{"hop_length": 160, "mlp_ratio": 4, "head_dim": 48, "inner_norm": false, "shared_expert": false, "subsampling": 4, "layers": 10, "width": 320, "positions": "rope", "momentum": 0.95, "adamw_lr_other_params": 0.0018, "lr_schedule": "cosine_restarts", "final_lr_fraction": 0, "warmup_steps": 130, "adamw_weight_decay_other_params": 0.05}
Rows from block 3 of a small audio frame classifier, named by matrix and row number. Rows with one number within an expert belong to one neuron, the router's apart. Each number is 128 + 24 x the weight over its row's rms, rounded and kept within 0 to 255. All counts start at 0. After the name is the row's rms in percent of the matrix's.
Before each expert's rows are labels from the 100 clips, of 14976, where the router gives the expert most weight on average: "peak on" is the class under the peak; "strongest on" is what is common among them. Only what is clearly more common there than usual is listed. The data: synthesized solo parts of chorales (CocoChorales).
# router: router (model.blocks.3.mlp.router.weight, 4x320, trained with AdamW), inputs 0-53
# up: expert up (model.blocks.3.mlp.up, 4x320x320), inputs 0-53
# down: expert down (model.blocks.3.mlp.down, 4x320x320, transposed), outputs 0-53

# expert 0
peak on: F5; C5
strongest on: note F5; note C5
router.0 097 [173 129 112 172 123 126 120  80  92  89  91 124 116  93 124 105 116 146 131 101 105 133 131 136 189 131 156 151 146 148 115 120 162 132 171 171 108 100 114 120 169 116 100 131 114 141 105 153 144 111 115 158 105 151]
up.14 083 [141 106  98 163 173 142  92 114 124 144 146 123 140 134 137 161 133 113 119 144 129 104 129 150 168 149 119 130 137 124 180 124 100 174 119 137 121 152 152 157  70 145 148 184 141 169 133 123 143 142 114 116 127 138]
down.14 083 [ 94 133  96 141 183 131 145 118 134  92 127 148 137 130 139 152 103 134 111 101 107 143 130 103 145 120  75 138 117 121  79 133 146 159 134 108 150 148 116 110  77 193 148 104 129 103 105 105 110  98 153 106 145 120]
up.15 120 [ 99 123 124 102 114 113  93 106  85 130 140 123  99 113 107 151 121 150 146 126 120 147 128 146 120 122 163 162 147 176 100 102 130 126  92 103 143 115 130 143 141 140  69 136 129  90 124 143 146 122 123 117 134 182]
down.15 125 [121 105 147 145 162 141  73 132 116 146 142 140  77 128 114 118 118 150 130 146 148 169 120 138 144 192 157 136 136 117 126 113 135 140 112 115 153 130 134 153 191  98 114 131 114 176 113 139 121 136 116 126 142 136]
up.16 120 [ 80 135 158 127 137 145  86 117 117 116 154 117 141  94 141 108 149  54 127 144 109 142 165 110 124 144 111 142 117 150 101 107 109 140 172  92 106 138 128 122 100 139 145 135 133 118 159  93 113 140 115 127 123  83]
down.16 116 [112 135  92 147 153 133 196 111 135 168 131 119 105 120 113  94 123 188 144 130 104 101 112 153 121 121 130 141 110 100 117 158 125 127  93  61 125  96 137 158 163 119 120 112 144 132 134 160  90  87 126 147 145 135]
up.17 132 [144 144  91 172 140 152 146 105  91 124 124 126 114 164  77 115 140 119 143 158 119 142 150 175 133 141  61 134 138 166  86 113 106 144 126 131 131 112 159 171  59 177 105 144 121 148 121 102 138 138 158 139 131 133]
down.17 112 [142 120 129 126  93 127 141 122 145 141 115 122 155 139 121 131 140 103 137 136 159 110 145 161 135 128 118 143  70 131 128 160 131 118  98 136 178 108 133 121 144 157 147 143 143 179 144 174  95 153 140  56 157 133]
up.18 093 [128 136  88 160 104  99 122 156 143  54 169 131 145 146 115 156 160 103  95 138 137 137 133 108 127 152 114 165 106 148 152 145 125 120 124 142 132 102 112 116 145 143 154 154 165 123 120 108 196 124 138 130 121 148]
down.18 091 [118 125 150 172 131  95 135 129 125  82 123 121 158 123 125  92 136 106 126 158 123 128 115 129 118 118 138 157 119 124 125 130 157 131 151 135 136 165 125 133 147  89 129 115 130 117 123 113 146 134 142  96 150 136]
up.19 109 [150 111 157 117 129 141 124  90 130  90 155 112 109 105 114 202 154 133 130 120 103 167 141  94 122 140 166 161 136 154 161 159 113 154 138 113  95  89  89 110 152 120  78 171 118  81 153 142 129  89 121 118 112 120]
down.19 110 [156 152 121 156  79 117 155 148 117 127 132 128 146 154 136 147 111 127 122 116 121 143 134  96 122  94 133 146 120 141 150 104 143 155 148 112 104 122 118 116 152 110 147  97 124 131 139 110 111 117 128  98 118 124]
up.20 097 [ 71 109 132 101 144 138 113 117 112 115  99 160 123 154 174 165 126 184 130 126  99 168 152  88 189 173 117 101 107 110 123 104 104 105 119 137 108  99  73 123 147 138 141 157 111 167 130 131 141 188 129 119 118 113]
down.20 109 [ 80 158 114  81 121 144 180 129 117 132 144 146 133 124 134 130  94 130 129 150 171 139 144 138  93 105 146 128 122 124 146 120 153 119 123 167  94 112 126 147  76 135 125 150 127 153 118 110 180 110 158 137 111 126]
up.21 110 [112 133 160 144 111 147  97  72  73 144 128 134 116 120 113 127 169 110 126 111 122 135 120 113 111 167 130  85 127 175 114 121 133 150 128 158 118 129  98 138 118 123 105 125 116 166 132 160 193  61 119 132 122 115]
down.21 113 [118  87 147 102 119 173 123 116 144  88 134 120 161 156 108 124 142 134 131 139 152 171 148 185 139 111  97 128  93 111 129 129 124 145 103 112 157 111 122 123 112 155 150 133 139 114 107 106 135 201  89 100  89 144]
up.22 103 [114 144 131 143 148 156 168 124 184 147 197 133 183 157 123 105  96 139 108 123 166 141 167 100 125 170 130 102 163 158  81 117 114 119 140  76 144 169  84 133 104 157 119 107 104 150 136 114 128 108  86 160 131 121]
down.22 100 [126 148 113 156 110 133 103 125 143  91 150 135  94 125 120 128 145 103 146 136 117 119 150 161 134 141 146 123 137 129 108 151 106 145 121  88 116  87 121 163 167 143 122 146 142 179 127 118 161  99 121  72  99 117]
up.23 114 [138 134 132 113 119 189  94 115 107 103 112 155 122 136 145 158 101 150 156 160 131 127 128 129 148 111 110 124 112  99 150 163 137 118 108 156 109 131 124 103 133 131 174 154 153 165 150  73  99 146 134 110 152 132]
down.23 115 [ 93 122 155 119 144 136 141 128 133 118 142 112  95 130 112 151 108 129 146 130 135 137 107 156  97 182 126 124 128 128 137 146 121 112 139 167 134 130 139 145 131 138  87 134 129  96 139 131  92 117 133 207 141 123]
up.24 087 [138 106 153 157 119  98 104 130 155 138 148 115 106 140 125 142 133 160  73 128 118 150 114 107  79 116 121 107 117  90 137 129 135 109 114 143 167 153 185 127 115 111 156 122 116 154 133 149 128 108 115 122 143 150]
down.24 084 [211 116 116 110 140 102  82 123 121 103 131 115 157 131 115 121 158  72 146 131 136  89 130 137 169 100 109 135 170 121 132 123 133 127 126 113 125 179 125 122 181 119 122  87 149  87 159 163 144 119 109  90  80 140]
up.25 101 [159  93 114 133 105 134 101 111 117 154 115 142 138 101  99 166 142  85 140 127 133 111 107 158 157  75 147  84 123  70 164 147 145 121 150 112 115 153 175 158 133 103 138  96 114  87 108 118 161 132 131 113 128 124]
down.25 118 [140 141 123 172 124 139 158 126 140 126 116 131 110 138 123 173 109 113 139 114 122 163 133 150 124  83 125 133 168 143 174 123 137 124 123  87  79 104 121  87 135  88  86 119 127 140 127 182 126  85 130 156 145 137]
up.26 090 [120 129 113 105 111 132 134  96 197  51 150 106 155 147 161 125 131 127 112 107 124 120 115  94 133 171 186 156 101 113 127 130 121 127 148 127 130 157 146 126 128 153 135 128 113 125 117 141 141 164 100 146 139 147]
down.26 097 [115 123 184 126 161 121 166 131 107 124 132 118  97 134 115 116 178 120 136 125 131 108 124 117 130 142  70 124 125 137 133 125 112 126 124 103 112 155 134 120 141 163 153  98 121 143 115 133 141 127 155 181 103 136]
up.27 117 [ 85 138 114 102  95 149  84 100 134 115 105 151 145 121 124 150 159 137 131 139 157 125 102 121 146 154 175 149 166 157  76 114  85 133 119  94 138 106 124 149 102 108 152 119 123  96 100 103 104 145 140 139 159  96]
down.27 107 [102 133 121 112 128 107 104 134 117 108 119 150 100  92 109 155 105 189 128 104 138  66 126 134 106 123 157 117 137 147 119 125 151 141 150 137 136 130 127  92 181 122  97 130 138 110 142 150 165 133 146 101 106 160]

# expert 2
peak on: C#4; C4
strongest on: tuba; note C#4; note C4
router.2 102 [ 96 111 132 116 159 138 134 125 151  85 133 123 149 142 121 133 130 150 122  98 130 126 130 111 134 130 116 108 115 110 131 129 109  80 102 105 162 112 135 123 112 115 114 160 153 145  95 122 106 121 118  82 170 128]
up.14 111 [153 111 117 133 119 139  91  95 120 110 115 104 108 136  82 158 147 117 109  97 153  97 127 121 127 110 115 104 119 157 138 124 146 139 105 143 131 110 127 151 122  98 111 208 195 132 115 111 121 131 150  85 122 101]
down.14 109 [107 113 133 131 169  98  98 120 130  98 116 107 161 126 136 144 144 131 146 114 111 116 132 128 103 102  79 133 122 106 114 110 122 144  92 162 126 125 130 121 102 142 139 117 131 157 123  70 133 128 142 107  96 107]
up.15 100 [120 131 113  85  86 156 106 161 123 106 128 121 138 108 142 154 131 121 106 148 185 113 130  98  89 130 141 150 119 148 154 117 151 126 110 107 137 130 161 102 127 145 147 122 103 101 116 139 173 158 139 157 148 152]
down.15 095 [122 154 167 121 118 114 134 154 125  97 125 137 137 138 107 111 131 136 135 174 131 173 130 122 112 111 117 130 126 144 166 137 128 136 135 112 167 103 126 136 128 117 103 130 101 105 119 127 164 118 132 112 135 130]
up.16 136 [155 109 124 130 187 164 138 145 139 121 144 116 135 149 155 132 155 115 137 147 138  98 109 134 152  93  93 112 128 181 138 118 143 163 136 104 169 119 136 131 126  97 121 118 140 186 137 144  90  98 118 167 140 148]
down.16 109 [108 132 132 139 113 167 136 123 112 169 127 125 172 104  92 127  99 118 108 124 120 123 130 185 124 127 113 116 110 162 137 119 154 122  91 111 108 123 128  84 125 191 116 113 127 187 124 143 113 155 140 134  95 148]
up.17 099 [101 126 146 134 141 166 122 109 118  97 121 155 126 127 134 152 101 132 129 167 137 136 132  97 147 109  90  84 167 132  98  75 103 139 147  67 117 142 112 120 137 131 136  88 136  98 162 102  90 184 142  90 132 145]
down.17 108 [160 137  87 142 171 144  81 129 105 120 124 149 177 109 119 148 143 137 152 102 122 162 128 143  90 136 164 143 109  99 183 145 158 123 121 121 122 137 136 182 140 118  72 140 137 138 132  95 114 184 114 159 117 122]
up.18 092 [ 96 108 100 143 126  97  75 143 153 132 103  98 149 105  90  94 139 131 144 163 157 119 158 123 137 132 116 156 129 156 157 123 126 158 143 137 157 151 127 148 110 123 178  87  91 138 101 114 144 136  98 114 118 146]
down.18 092 [159 137 144 113 131 130 122 137 114 129 131 138 123 123 126 128 161 174 142 108 127 128 120 124 145 134 167 112 107 124 133  98 106 127 182 120 145 134 125 159 122 123 112 114  95  83 120 135 152 155  91  91 137 147]
up.19 093 [ 96 133 120 137 119 130  86 182 158 164 122 153 152 143  93 125  71 101 129 177 130 113 115 113 113 135 117 111 152 145 115 119 128 154 146 154 126 105 145 132 123 131 105 118 128 111 105  84 139  79 106 116 134 155]
down.19 092 [142 108 139 137 139 103 133 137 138 100 132 128 146 147 118 147 125 166 107 145 114  93 160 112 100 136 180 157 128 126 120 122 121 124 135  56 154 165 123 187 178  96 124 147 136 192 142 168 145 119 108 115 104 120]
up.20 092 [132  97 128 174 137 129  75 148 118 132 130  86  97 117 140 167 170  91 145 124 168 125 126 131 106  94 153  99 141 125  92 114 145  99  59 143 118 154 133 129 170 101 121 115 136 106 147 150 120 113 112 119 112 138]
down.20 092 [160 124 141 102 119 119 151 144 143 103 119 137 118 129 130 137 183 189 126 130 111 114 132 146 130 131  93 137 124 130 145 161 157 126 165 145 166  86 133 167 105 141 130 136 113  86 147 146  78 142 124 125 191 128]
up.21 085 [139 106 159 109 140  77 122 107 128 119 134 115  91 124 134 144 160  95 138 129 157  84 112 108 108 138 145 129 139 163  81 141 137 135 149 149 171  88 139  67 114 102 105  93 149 116 132 136 122 148 114  99 112 105]
down.21 087 [135 146 139 123  97 144  79 128 110  97 119  79 159 122 123 188 117 117 123 145  84 130 146 126 132 108 132  95 101 134 136 107 137 121 116 109 152 174 134 179 194 135 122 128 126 119 124  86  86 160 121 106 131 143]
up.22 092 [ 87 156  96 121  85 111 129 104 104 127 105 132 109 180 106 136 179 172 118 108 121 141 121 159 116 141 160 110 106 132 103 117 123 149  66 114 111 125 109 102 183 116 126 121  93  99 128 188 120 131 141 173 199 109]
down.22 091 [160 159 124 119 132 101 158 147 126  96 122 121 160 140  93 105 139 148 158  86 112 110 113 153 180 112 124 128  78  91 154  92 122 121 161 128 115 100 120  97 156 117 167  80 129 125 109 154  96 125 122 101 147 128]
up.23 102 [148  96 150 139 150 127 124 137 172 173 116 133 140  78 144 128 127 122 128 153 131 134  84 141 126 126 149  95 147 151 143 113 122 147 122 123 138 198 135 144 145 168 106 130  88 140 122 111  49  95 138 108 141 127]
down.23 100 [ 92 113 174 120 139 114 170 127 139 198 122 153 160 115  93 135  90 122 131 120 118 124 119 117 134 114 200 126 153 148 115 123 163 135 141 143 112 139 125 126 139 183 102 105 142 131 115  64 177 105 125 123 123 131]
up.24 086 [102 159  94 134 150 122 119 152 120 104 107 121 149 131 127 111  99 126 139 112 194 106 149 114 124 131 169 130 118 174  80  85 123  82 163 122 118 120 197 106 109 188 162 136 121 155 149 100 117 155 128 133 107 101]
down.24 081 [118 171 126  74 139 167  95 124 141 123 106 127 103 134 122 136 128 114 121 112 107 143 136 149 141 114 146 132 112 126 138 119 105 137 139 139 178 139 124 123 143 136  99  98 130 100 136 102 112 165 120 161  62 110]
up.25 082 [171 179 164 113 106 190 100 123 133  97 175 129 172 132 141 110 111 137 115 112 112 137 125  65 125 124 115  81 118 125 143 116 147 109  97 126 132 126 133 121 110 109 130  97 152 126  64 114 187 154 115 141 130 126]
down.25 079 [138 109 136 118 161 128 157 129 105 144 130 114 141 121  92 120 144 178 122 184 121  86 137 130 135 106 145 125 160 128 148 103 104 114 106 100 121 142 134 150 108 146 117 108 128 175 111  60 123 153  96  81 148 126]
up.26 096 [108 115  95 117 137 116  73 151 131 102 115 150  85 135 102 178 140 113 122 138 147  86 102  99 117 154 153 103 118 104 107 158 121 126 102 135 148 130 157 117 132  71 127 108 144 135  83 102 111 136 112 138  87 162]
down.26 101 [165 100  92 122 120 143 119 126 114 115 121 142 116 129 131  94 105 127 146 164 141  92 149 107 121 137 121 142 103 124  94 100 142 112 163 155 168 131 133  89 120 121 123 154 140 118 164 106  89 118 103 142 100 130]
up.27 092 [107 117 152 149 111 142 115  80 100 179 152 147 128 141 119 122 132 125 124 146 117 117 140 110 116 156 149  53 137 124 112 157 137 130 114 124  88 101 124 144 189 119  91 146 179 101 136 137 189 125 119 160 117 110]
down.27 100 [ 84 164 183 112 153 140  74 133 131 136 136 126 116 115 109 147 100 153 125 148 126  93 119 168 100  99 140 146 156 135 140 103 142 120 195 151 145 132 133 172 132 114 169 113 135 112 132 137 133 121 120 107 138 101]

# expert 3
peak on: silence
strongest on: note F#5; note G#4
router.3 102 [ 97 136 136 124 127 126 154 133 133 190 137 145 110  99 165 124 134 139 156 147 109 115 105 139  92 115 106 121 172 134 147 149 127 159  97  86 110 154 113  98 123 157 147 109 112 107 158 114 152 116 157 111 128 126]
up.14 101 [170 152 104 145 111 111 122 158 130 129  95  98  98 156 104 151 105 121 106 123 125  83 133  72 106 159 169 132 118 140 118 139 145 142 124 112 162 141 171 113 170 107 135 102 176 106 106 170 104 169 150 122 185 137]
down.14 111 [158 126 129 109 157 148  67 149 132 129  99 126 105 118 103 164 108 177 136 124 173 177 132 105 130  77 101 123 143 135 119 157 147 126  98 151 139 100 133 115 151 138 116 120 125 101 105 100 121  98 148 129 111 122]
up.15 113 [118 117 115 200 140 139  96  79 125 142 114 181 118 181 105 155 101 111 125 139 171 142  94 136 150 150 121  95 114 114  82  95 128  95 150 175  89 130 146 160 134 102 153 136 193 106 117 126  99 126  86 124 169 111]
down.15 108 [ 99 129 177 132  97 166 109 120 148 168 147 141 125 102 115 148 114 157 124 159 114 168 128 121 127 137 119 132 146 137 120 116 140 129 105 166 115 104 117 135 157 123 151 166 125 156 142 156  98 110  98 117  76 127]
up.16 094 [168 139 123  84 130 145 139 149 134 161  84 123  91 180 168  92 110 131 103 166 104 149  92 129 118 135 122 145 114 151  95 157  77 148  70 139 143 147 100 149  96 140 110 129 146 150  81 140 119 147 132 150 129 124]
down.16 087 [ 85 139 141 130 153 122 121 135 106 108 111 110 137 125 126 106 157  85 138 144 142 103 116 131 128 134 152 124  99 137 139 123 143 114  91 201 146 131 132 176 160 193 133  89 131 159 134  69 136 143 163 109 158 139]
up.17 096 [145 147 115 131 124 126 146  79  97 124 126 155 147 125 144 112  96  91 112 157 107 152 123 131 103  94 141 130 134 130 122 125 152  96 131 128  94 141 102 160 108 120 136 120 125 132 175 109 130 152 110  96 147 121]
down.17 096 [142 131 116  99 165 142 113 114 122 196 132 127 100 116 129 173 132 171 103 143 124 122 129 138 121 182 112 139 133 125 118 113 133 138 114 136 110  91 142 150 154 144 171 116 154  81 135  89 105 108  96 144 147 128]
up.18 109 [ 94 109 129 107 110 129 130 124  93 139 151 146 130 111 149 143 168 110 135 159 119 168 119 125 122 170 124 121 140 146 104 101 124 144 111 144 109 120 126 125 103 111 112 133 115  88 119 160 107 114 151 131 120 143]
down.18 106 [149 136 106 157 160 117  61 141 154  78 121 142 139 141 160 151 117  92 107 106 160 156 142 100 123 136 140 139 105 119 162 114 133 108  79 130 154 100 131 140 151 131 137 133 119 155 109 159  92  89 173 141 137 129]
up.19 096 [165 157 120 144 140 134 141 118 144  77 144 108 160 151  80 123 159 154 139 128 112 186 133 127 128 108 135 125  84 153 120 103 143 134 125 107 140 154 112 123 141 103 142 150  98 191 153  89 183 118 127 119 133 138]
down.19 088 [110 116  59 163 101 123 170 137 141  87 131 108  76 119 155 103 120  91 134  99 118 116 134 128 138 142 161 139 130 149 140 145 132 112  59 101 140 139 126 149 121 181 177 129 126  74 112 144 127 109 139 146  94 105]
up.20 102 [140 133 124 138 123 135 138 145 150 140 129 121 122 169 157 122 163 117 142 112  70 149 117  80 123 162 142 107 130 186 108 131 126 147 108 145 150 102 116  96  91 136 154 134 159 158 107 116 135 109 173 139 130 146]
down.20 101 [160 132 116 145 169 153  75 130 130 162 122 145 119 125 151 120 160 120 145 143 159 142 135 170 140 113 162 118  84 152 170 150 155 119 139 109 128 125 119 135 136 103 116 145 143 114 137 147 132  89 155 159 104 133]
up.21 090 [137 149 109 141 128 134 130 161 155  84 163 142 126 118 111 145 145 144 169 114 109 134 142 176  79 129 151 106 100 155 154 109 135 137 110 119 143 139 110  84 123 157 177  92  86 118 140 116 132 150 124 129 144 117]
down.21 095 [118 133 134 106 127 124  45 119 136  83 137 145 107 108 155 143 105 155  94 130 142 143 110  92 136 102 140 130 163 140 168 121 127 126 133 131 125 126 123 163 111 134 130 113 116 129 117  78 165  97 179 124 116 152]
up.22 098 [140 171 113 128 147 187 123 131 141  99  99 133 135 127 158 153 117 156 156  91 110 120 111 137 136 110 150 154 132 128 159 160  90 110 102 143 118 113 120  81 110 135 127 113 127 162 145 160 186  97 123 173 112 175]
down.22 104 [ 80 104 165 177 115 122 125 132  91 163 127 130 103 119 144 110 136  89 119 135 111 134 114  97 143 124  86 117  65 129 141 117 148 118 126  97 142 158 111 139 136 116 164 132 123  94 120 140 183 146 185 140 138 126]
up.23 093 [144  96 114 134 127 138 184  76 132  98 146 107 140 119 109 122 148 124 116 131 144 105 115  57 166 153 122 119 123 137 119  87 127 145 160 179 175 137 126 116 125 107 140  97 109 156  93 115 100 145  92 167 111 136]
down.23 087 [138 135 168 103 148 194  96 140 131 132 124 108 129 179 157 140 131 134 103 118 113 120 154 147 109  61 101 133  99 123  93 129 129 102 102 139 134 126 125 166 148 208 116 149  94  91  95 152 172 150 121 166 141 126]
up.24 100 [148 126 153 122 132 122 159 133 117 148 117  96 105 171 119 156 157 138 155 126 130 117 108 148 148 142 136 114 112 116 113 106 125 137 151 126 154 142 115 140 121 125  96 130 145 116 128 172 123 127 137 151 133  99]
down.24 095 [ 87 108 111  79 137 121 105 138 125 143 128 103  67 161 128 173  97 115 158 137 131 111 113 130 131 119 127 116 141 126 125 119  87 123 171 114  98  83 130 131 114 121 127 144 106 128 145 119 149 150 146 106 123 121]
up.25 094 [154 105 141 146 128 127  96 111 146 111 110  92 130 135 140  98 120 181 126 134 171 125 150 101  93 113 141 105 118 139 109 120 134 115 109  81 152 136 107  84 139 128 126 116 122 149 110  92 133 137 119  99 182 150]
down.25 099 [101 133 116 123 122 150  82 131 131  97 133 147 153 145 147 100 141 133 133 137 108 126 126 139 120 137 152 109 159  75  87 121 137 131 147 174 144 111 143 132 173 134 140 126 135 116 110 167 144 156 173 131  81 129]
up.26 103 [158 123 156 142 148 134 171 140 131 116  78 145 146 141 118 167 106 134 126 105 125  86 134 111 113 104 102  67 115 143 111 113 109 109 137 128 141 140 128 108 160 151 118  78  94  90 131 164 152  90 121 113 198 129]
down.26 101 [163 137 118  97 153 129  86 120 127 102 125 132 152 161 163 172 157 170 133 164 113 133 129 127 145  54 148 133 119 121 136 118 106 100 101 138 138 108 120 139  91 120  92 146 159 147 159 122 113 116 122 114 112 142]
up.27 098 [157 166 152 114 144 105 105 125 111  94  97  99 129 118  93 140 133 102 140 135 121 122 114 145 113 144 103 139 105 194 179 103  91  94 108 150 159 182 130 151 128 145 169 131 145 189  83 126 156 110 126  94 147  97]
down.27 088 [152 128  98  94 147  92 129 119 148 137 128 122 139 117 155 177 124 119  98 135 176 146 139 145 131 148 126 141 115 111 138 131  96 130 149 132 113 118 115 124 165 104 132 102 132 127 109 140 108 140 143 106 117 132]

# expert 1
peak on: C#5
strongest on: note C#5
router.1 099 [137 157 130  98 125 131 140 172 128 151 124 134 139 164 134 128 124  75 108 120 149 128 136 147  88 106 143 164 121 118 132 112 124 139 167 151 149 147 120 169 104 119 125 117 136 115 136 104 132 165 141 174  89 133]
up.14 080 [ 93 107  92 143 148 113 156 127 116 134 144 121 161 127  88 147 137 137 136 150 116 131 116 110 140 116 141 146 137  98 104 142 139 104 100 154  89 124 182 108 137 113  99 109 132 131 172 120 116 115 141 132 136 188]
down.14 080 [120 138 149 150 128 141 146 132 116 132 110 125 142 162 128 118 150 105 119 125 148 153 144 122 126 139 108 125 112 138 126 110 121 133 146 175 179 107 121 156 137 153 160 169 126 111 123 151 175 120  99 162 119 150]
up.15 099 [122 136 108 133 173 143 128 134 121  99 105 138 103 146 157 184 136 130 148 123  98 138 134 132 126 151 150  99 141  73  97 156 109 124 149 126  52 134 147 132 116 157 159 116 113 134 111 104 102 146 135 115 134 115]
down.15 100 [123 138 111 139 179  99 165 126 140 137 118 111  94 152 108 152 109 139 124 174 121 129 127 126 129  88 130 105 100 133 139 140 112 121  92 141 153 113 139 137 157 124 116 104 116 115 130 124 101 132 128 124 178 134]
up.16 088 [144 144 126 133  90 123 147 118 145 140 143 176 118 130 134 134  78 156 105 148 118 135 175 100 123  53 153  97 115 151 132 121  97 131 124 116 114 150 134 164 101 113 130  93 132 121 119 116 112 147  92 145 138 163]
down.16 092 [128 124 121 154 184 132 135 112 112 132 113 117 111 161 143 133 161 137 132  91  93 119 139 143 161 143 153 146 124 157 121 141 106 142  94 132 130  96 118 111 122 114 151 125 137 117 131 116 121 152 150  98 118 108]
up.17 125 [136 176 145  98 166 106 108 109 110 188 129  92 143 164 155 103 123 125 115 123 160 104 136 133 130 129 136 145 134 115 114 139 107  98 100 136 115 147 113 138 127 150 158  95 155 130 185 100 120 116 138 128 158 157]
down.17 115 [108 144 126 145 109 141 141 144 126 124 128 125 120 129  95 105 146 171 121 146 109 104 130 117 157  92 146 136 133 124 160  94 113 131 142 105 104 118 128 123 140 176 123 106 132  94 144 142 127 112 128 155 107 117]
up.18 112 [137 154 129 126 162 131 102 108 154 164 125 128 102 137 144 136 136 135  90 123 103 139 136 143 150 128 157 112 132 144 137 105 108 130 158 132 138 125 140 131 107 160 131  91 118 118 140 161  92 103 150 121 143 105]
down.18 111 [104  99 135  95 126 147 135 123 114  85 129 140 169  97 126 145 156 128 142 126 113 124 153 141  88  91  99 146 110 113 173 143 107 124 123 121  76 136 123 135 154 145  95 148 128 123 119  93 126 110 126 115 119 146]
up.19 103 [133 131 173 119 134 132 112 182 108 158 117 155 113 130 151 155 131 118 141  92 109 132 134 134 148 132  84 144 147 138 169 150 143 169 118 160 120 116 133 170 112 134 163 105 148 130  93 140 112 110  91 143  93 152]
down.19 111 [124 121 140 119 140 159 102 123 128 102 119 121 166 122 125 138 156  63 135 112 114 106 130 134 109 119 157 135 127 138 115 168 157 118 132 135 144 169 130 116 135 133 102 112 136  97 116 137  72  96 118 151 111 130]
up.20 113 [109 148 148 166 140 145 114 126 153 147 119 152 173 118  95 157  97 119 142 132 171 139 120 146 123 176 153 141 137 122  91 172  91 166 117 119 131 134  99  95 121 142 113 144  91 128 113 145 114 105 126 107 115 121]
down.20 114 [127  97 110 156 110 138 124 104 109 143 151 160 121  78 148 141 133 128 160 144 139  86 123 152 131 170  96 127 146 123  98 106 145 133  87 136 163  95 111  97 113 129 130 168 125 165  99 130 184 166 151 103  90 105]
up.21 086 [159 105 108 117 137 154 136 139 181 127 116 113 159 134 155 173  73 130 145 115  96 128 155  79 143 108 159 127 107 142 155 120 141 135 127 113 110 109 125 135  92 146 114 162 145 131 124 165 127 149 128  93 115 151]
down.21 083 [ 83 145 186 121 135  88 119 145 145 167 125 111 122  83  69 114 114 136 111 133 130  81 123  78 114 208 147 121 105 112 115 130 122 127 154 146 125 138 131 127 139 103 140 126 144 126 120  85  97 165 150 118 108 138]
up.22 114 [135 120 106 107 105 125  92 115 102  79 109 178  98 129 151 162 122 145 104 101 163 125 135 141 105 163 118 126 118 126 121 147 110 126 111 131 143  99 135 124 127 159 129 138 116 127 157 132  92 120 105 140 103 148]
down.22 106 [146 100 110 125 164 155 107 157 142 150 122 134 141 147 163 118 161 137 145 138 137 119 129 103 134 117  90 114 105 103 160 151 168 119 109 121 112 133 123 127 140 138 158 126 128 124 137 128 151 132  77 202 118 108]
up.23 129 [107 167 154 114  85 145 125 125 119 113 145 155 116 153  91 126 173  92 143 118 116 137 127 136  95 137 168 141 126 164  88 140 141 184 123 113  99 159 107 123 135 160 128 176 142 105 103 150 152  96  98 116 119 115]
down.23 112 [134 117 115 146  70 155 104 130 145 116 130 116 120  99  97  91 148 135 137 129 139  70 120 183 155 128 165 137 149 131 115 128 125 118 168 127 143 112 132 174 130 134 131  99 132 130 118 128 119 152 101 154  95 141]
up.24 119 [122 104 109  97 132 147 123  96 156 130 116 113 126 105 170 156 137 108 144 147 133 135 126 110 130 155  99 138 102 135 122 125 110 148 134 146  96  77 108 128 130  93 148 157 108 126 124  85 117 128 110 127 126 124]
down.24 116 [102 133 116 110 125 117  65 111 117  92 130 114 124 133 107 102  74  76 137 123  99 170 136 158 122  79 148 131 153 129 122 123 137 127 145 116 111 173 132 153 127 142 144 105 134 150 129 135  86 100 123 139 138 139]
up.25 087 [159 138 116 140 143 155 145 101 127 144 138 146 113 126 139 162 118 134 131 178 162  86  88 143 198 106 132 111 110 104 114 134  89 135  87 150 111 162 142  80 110 163 113 130 140 120 169  92 176 131 115 114 142 130]
down.25 089 [186 146 129 167 176 125 135 124 123 119 139 113 167 163 134 163 157 152 126 105 154 145 140 131 117  89  89 123 101 144 121 169 108 137 122 131 149 142 143 146 141 133 130 114 129 155 119 136 149 172 111  92 110 170]
up.26 110 [171  81 145 167 111 146 106 140 102 103  90 136 141 124 125 123 137 107 106  95 111 168 133 110 137 135 102 120  77 127 132 136 112 133 131 144 142 113 119 144 124 123 136 153 152  88  99 142 114 108 121 152 122 111]
down.26 109 [111 131 105  86 135 105 161 128 158 100 115 137 117 127 160 149 143  91 123 145 103 101 128 104 120 123 154 139 212 113 103 125 122 119 144 135 121 122 117 127 115 143 138 123 139 161 137  51 145  91 111 120 144 128]
up.27 068 [105  97 101 169 146 131 140 134 102 114 151 112 103 145 144 123 123 128 188 150 167 129 156 137 112 141 133 122 144  86 117 142 125 145 157 125 122 168 152 106 112 157 147  78 130 112 138 166 166 129  70 123 152 109]
down.27 069 [122 126 154  50 151 115 118 137 153 138 129 121 159 153 112 134 161 112 102 104 103 169 125 131 154 125 135 140 114 151 120 140 113 114 101 133 150  88 137 145 160 106 108 133 120  57 119  80 194 160 102  99 158 109]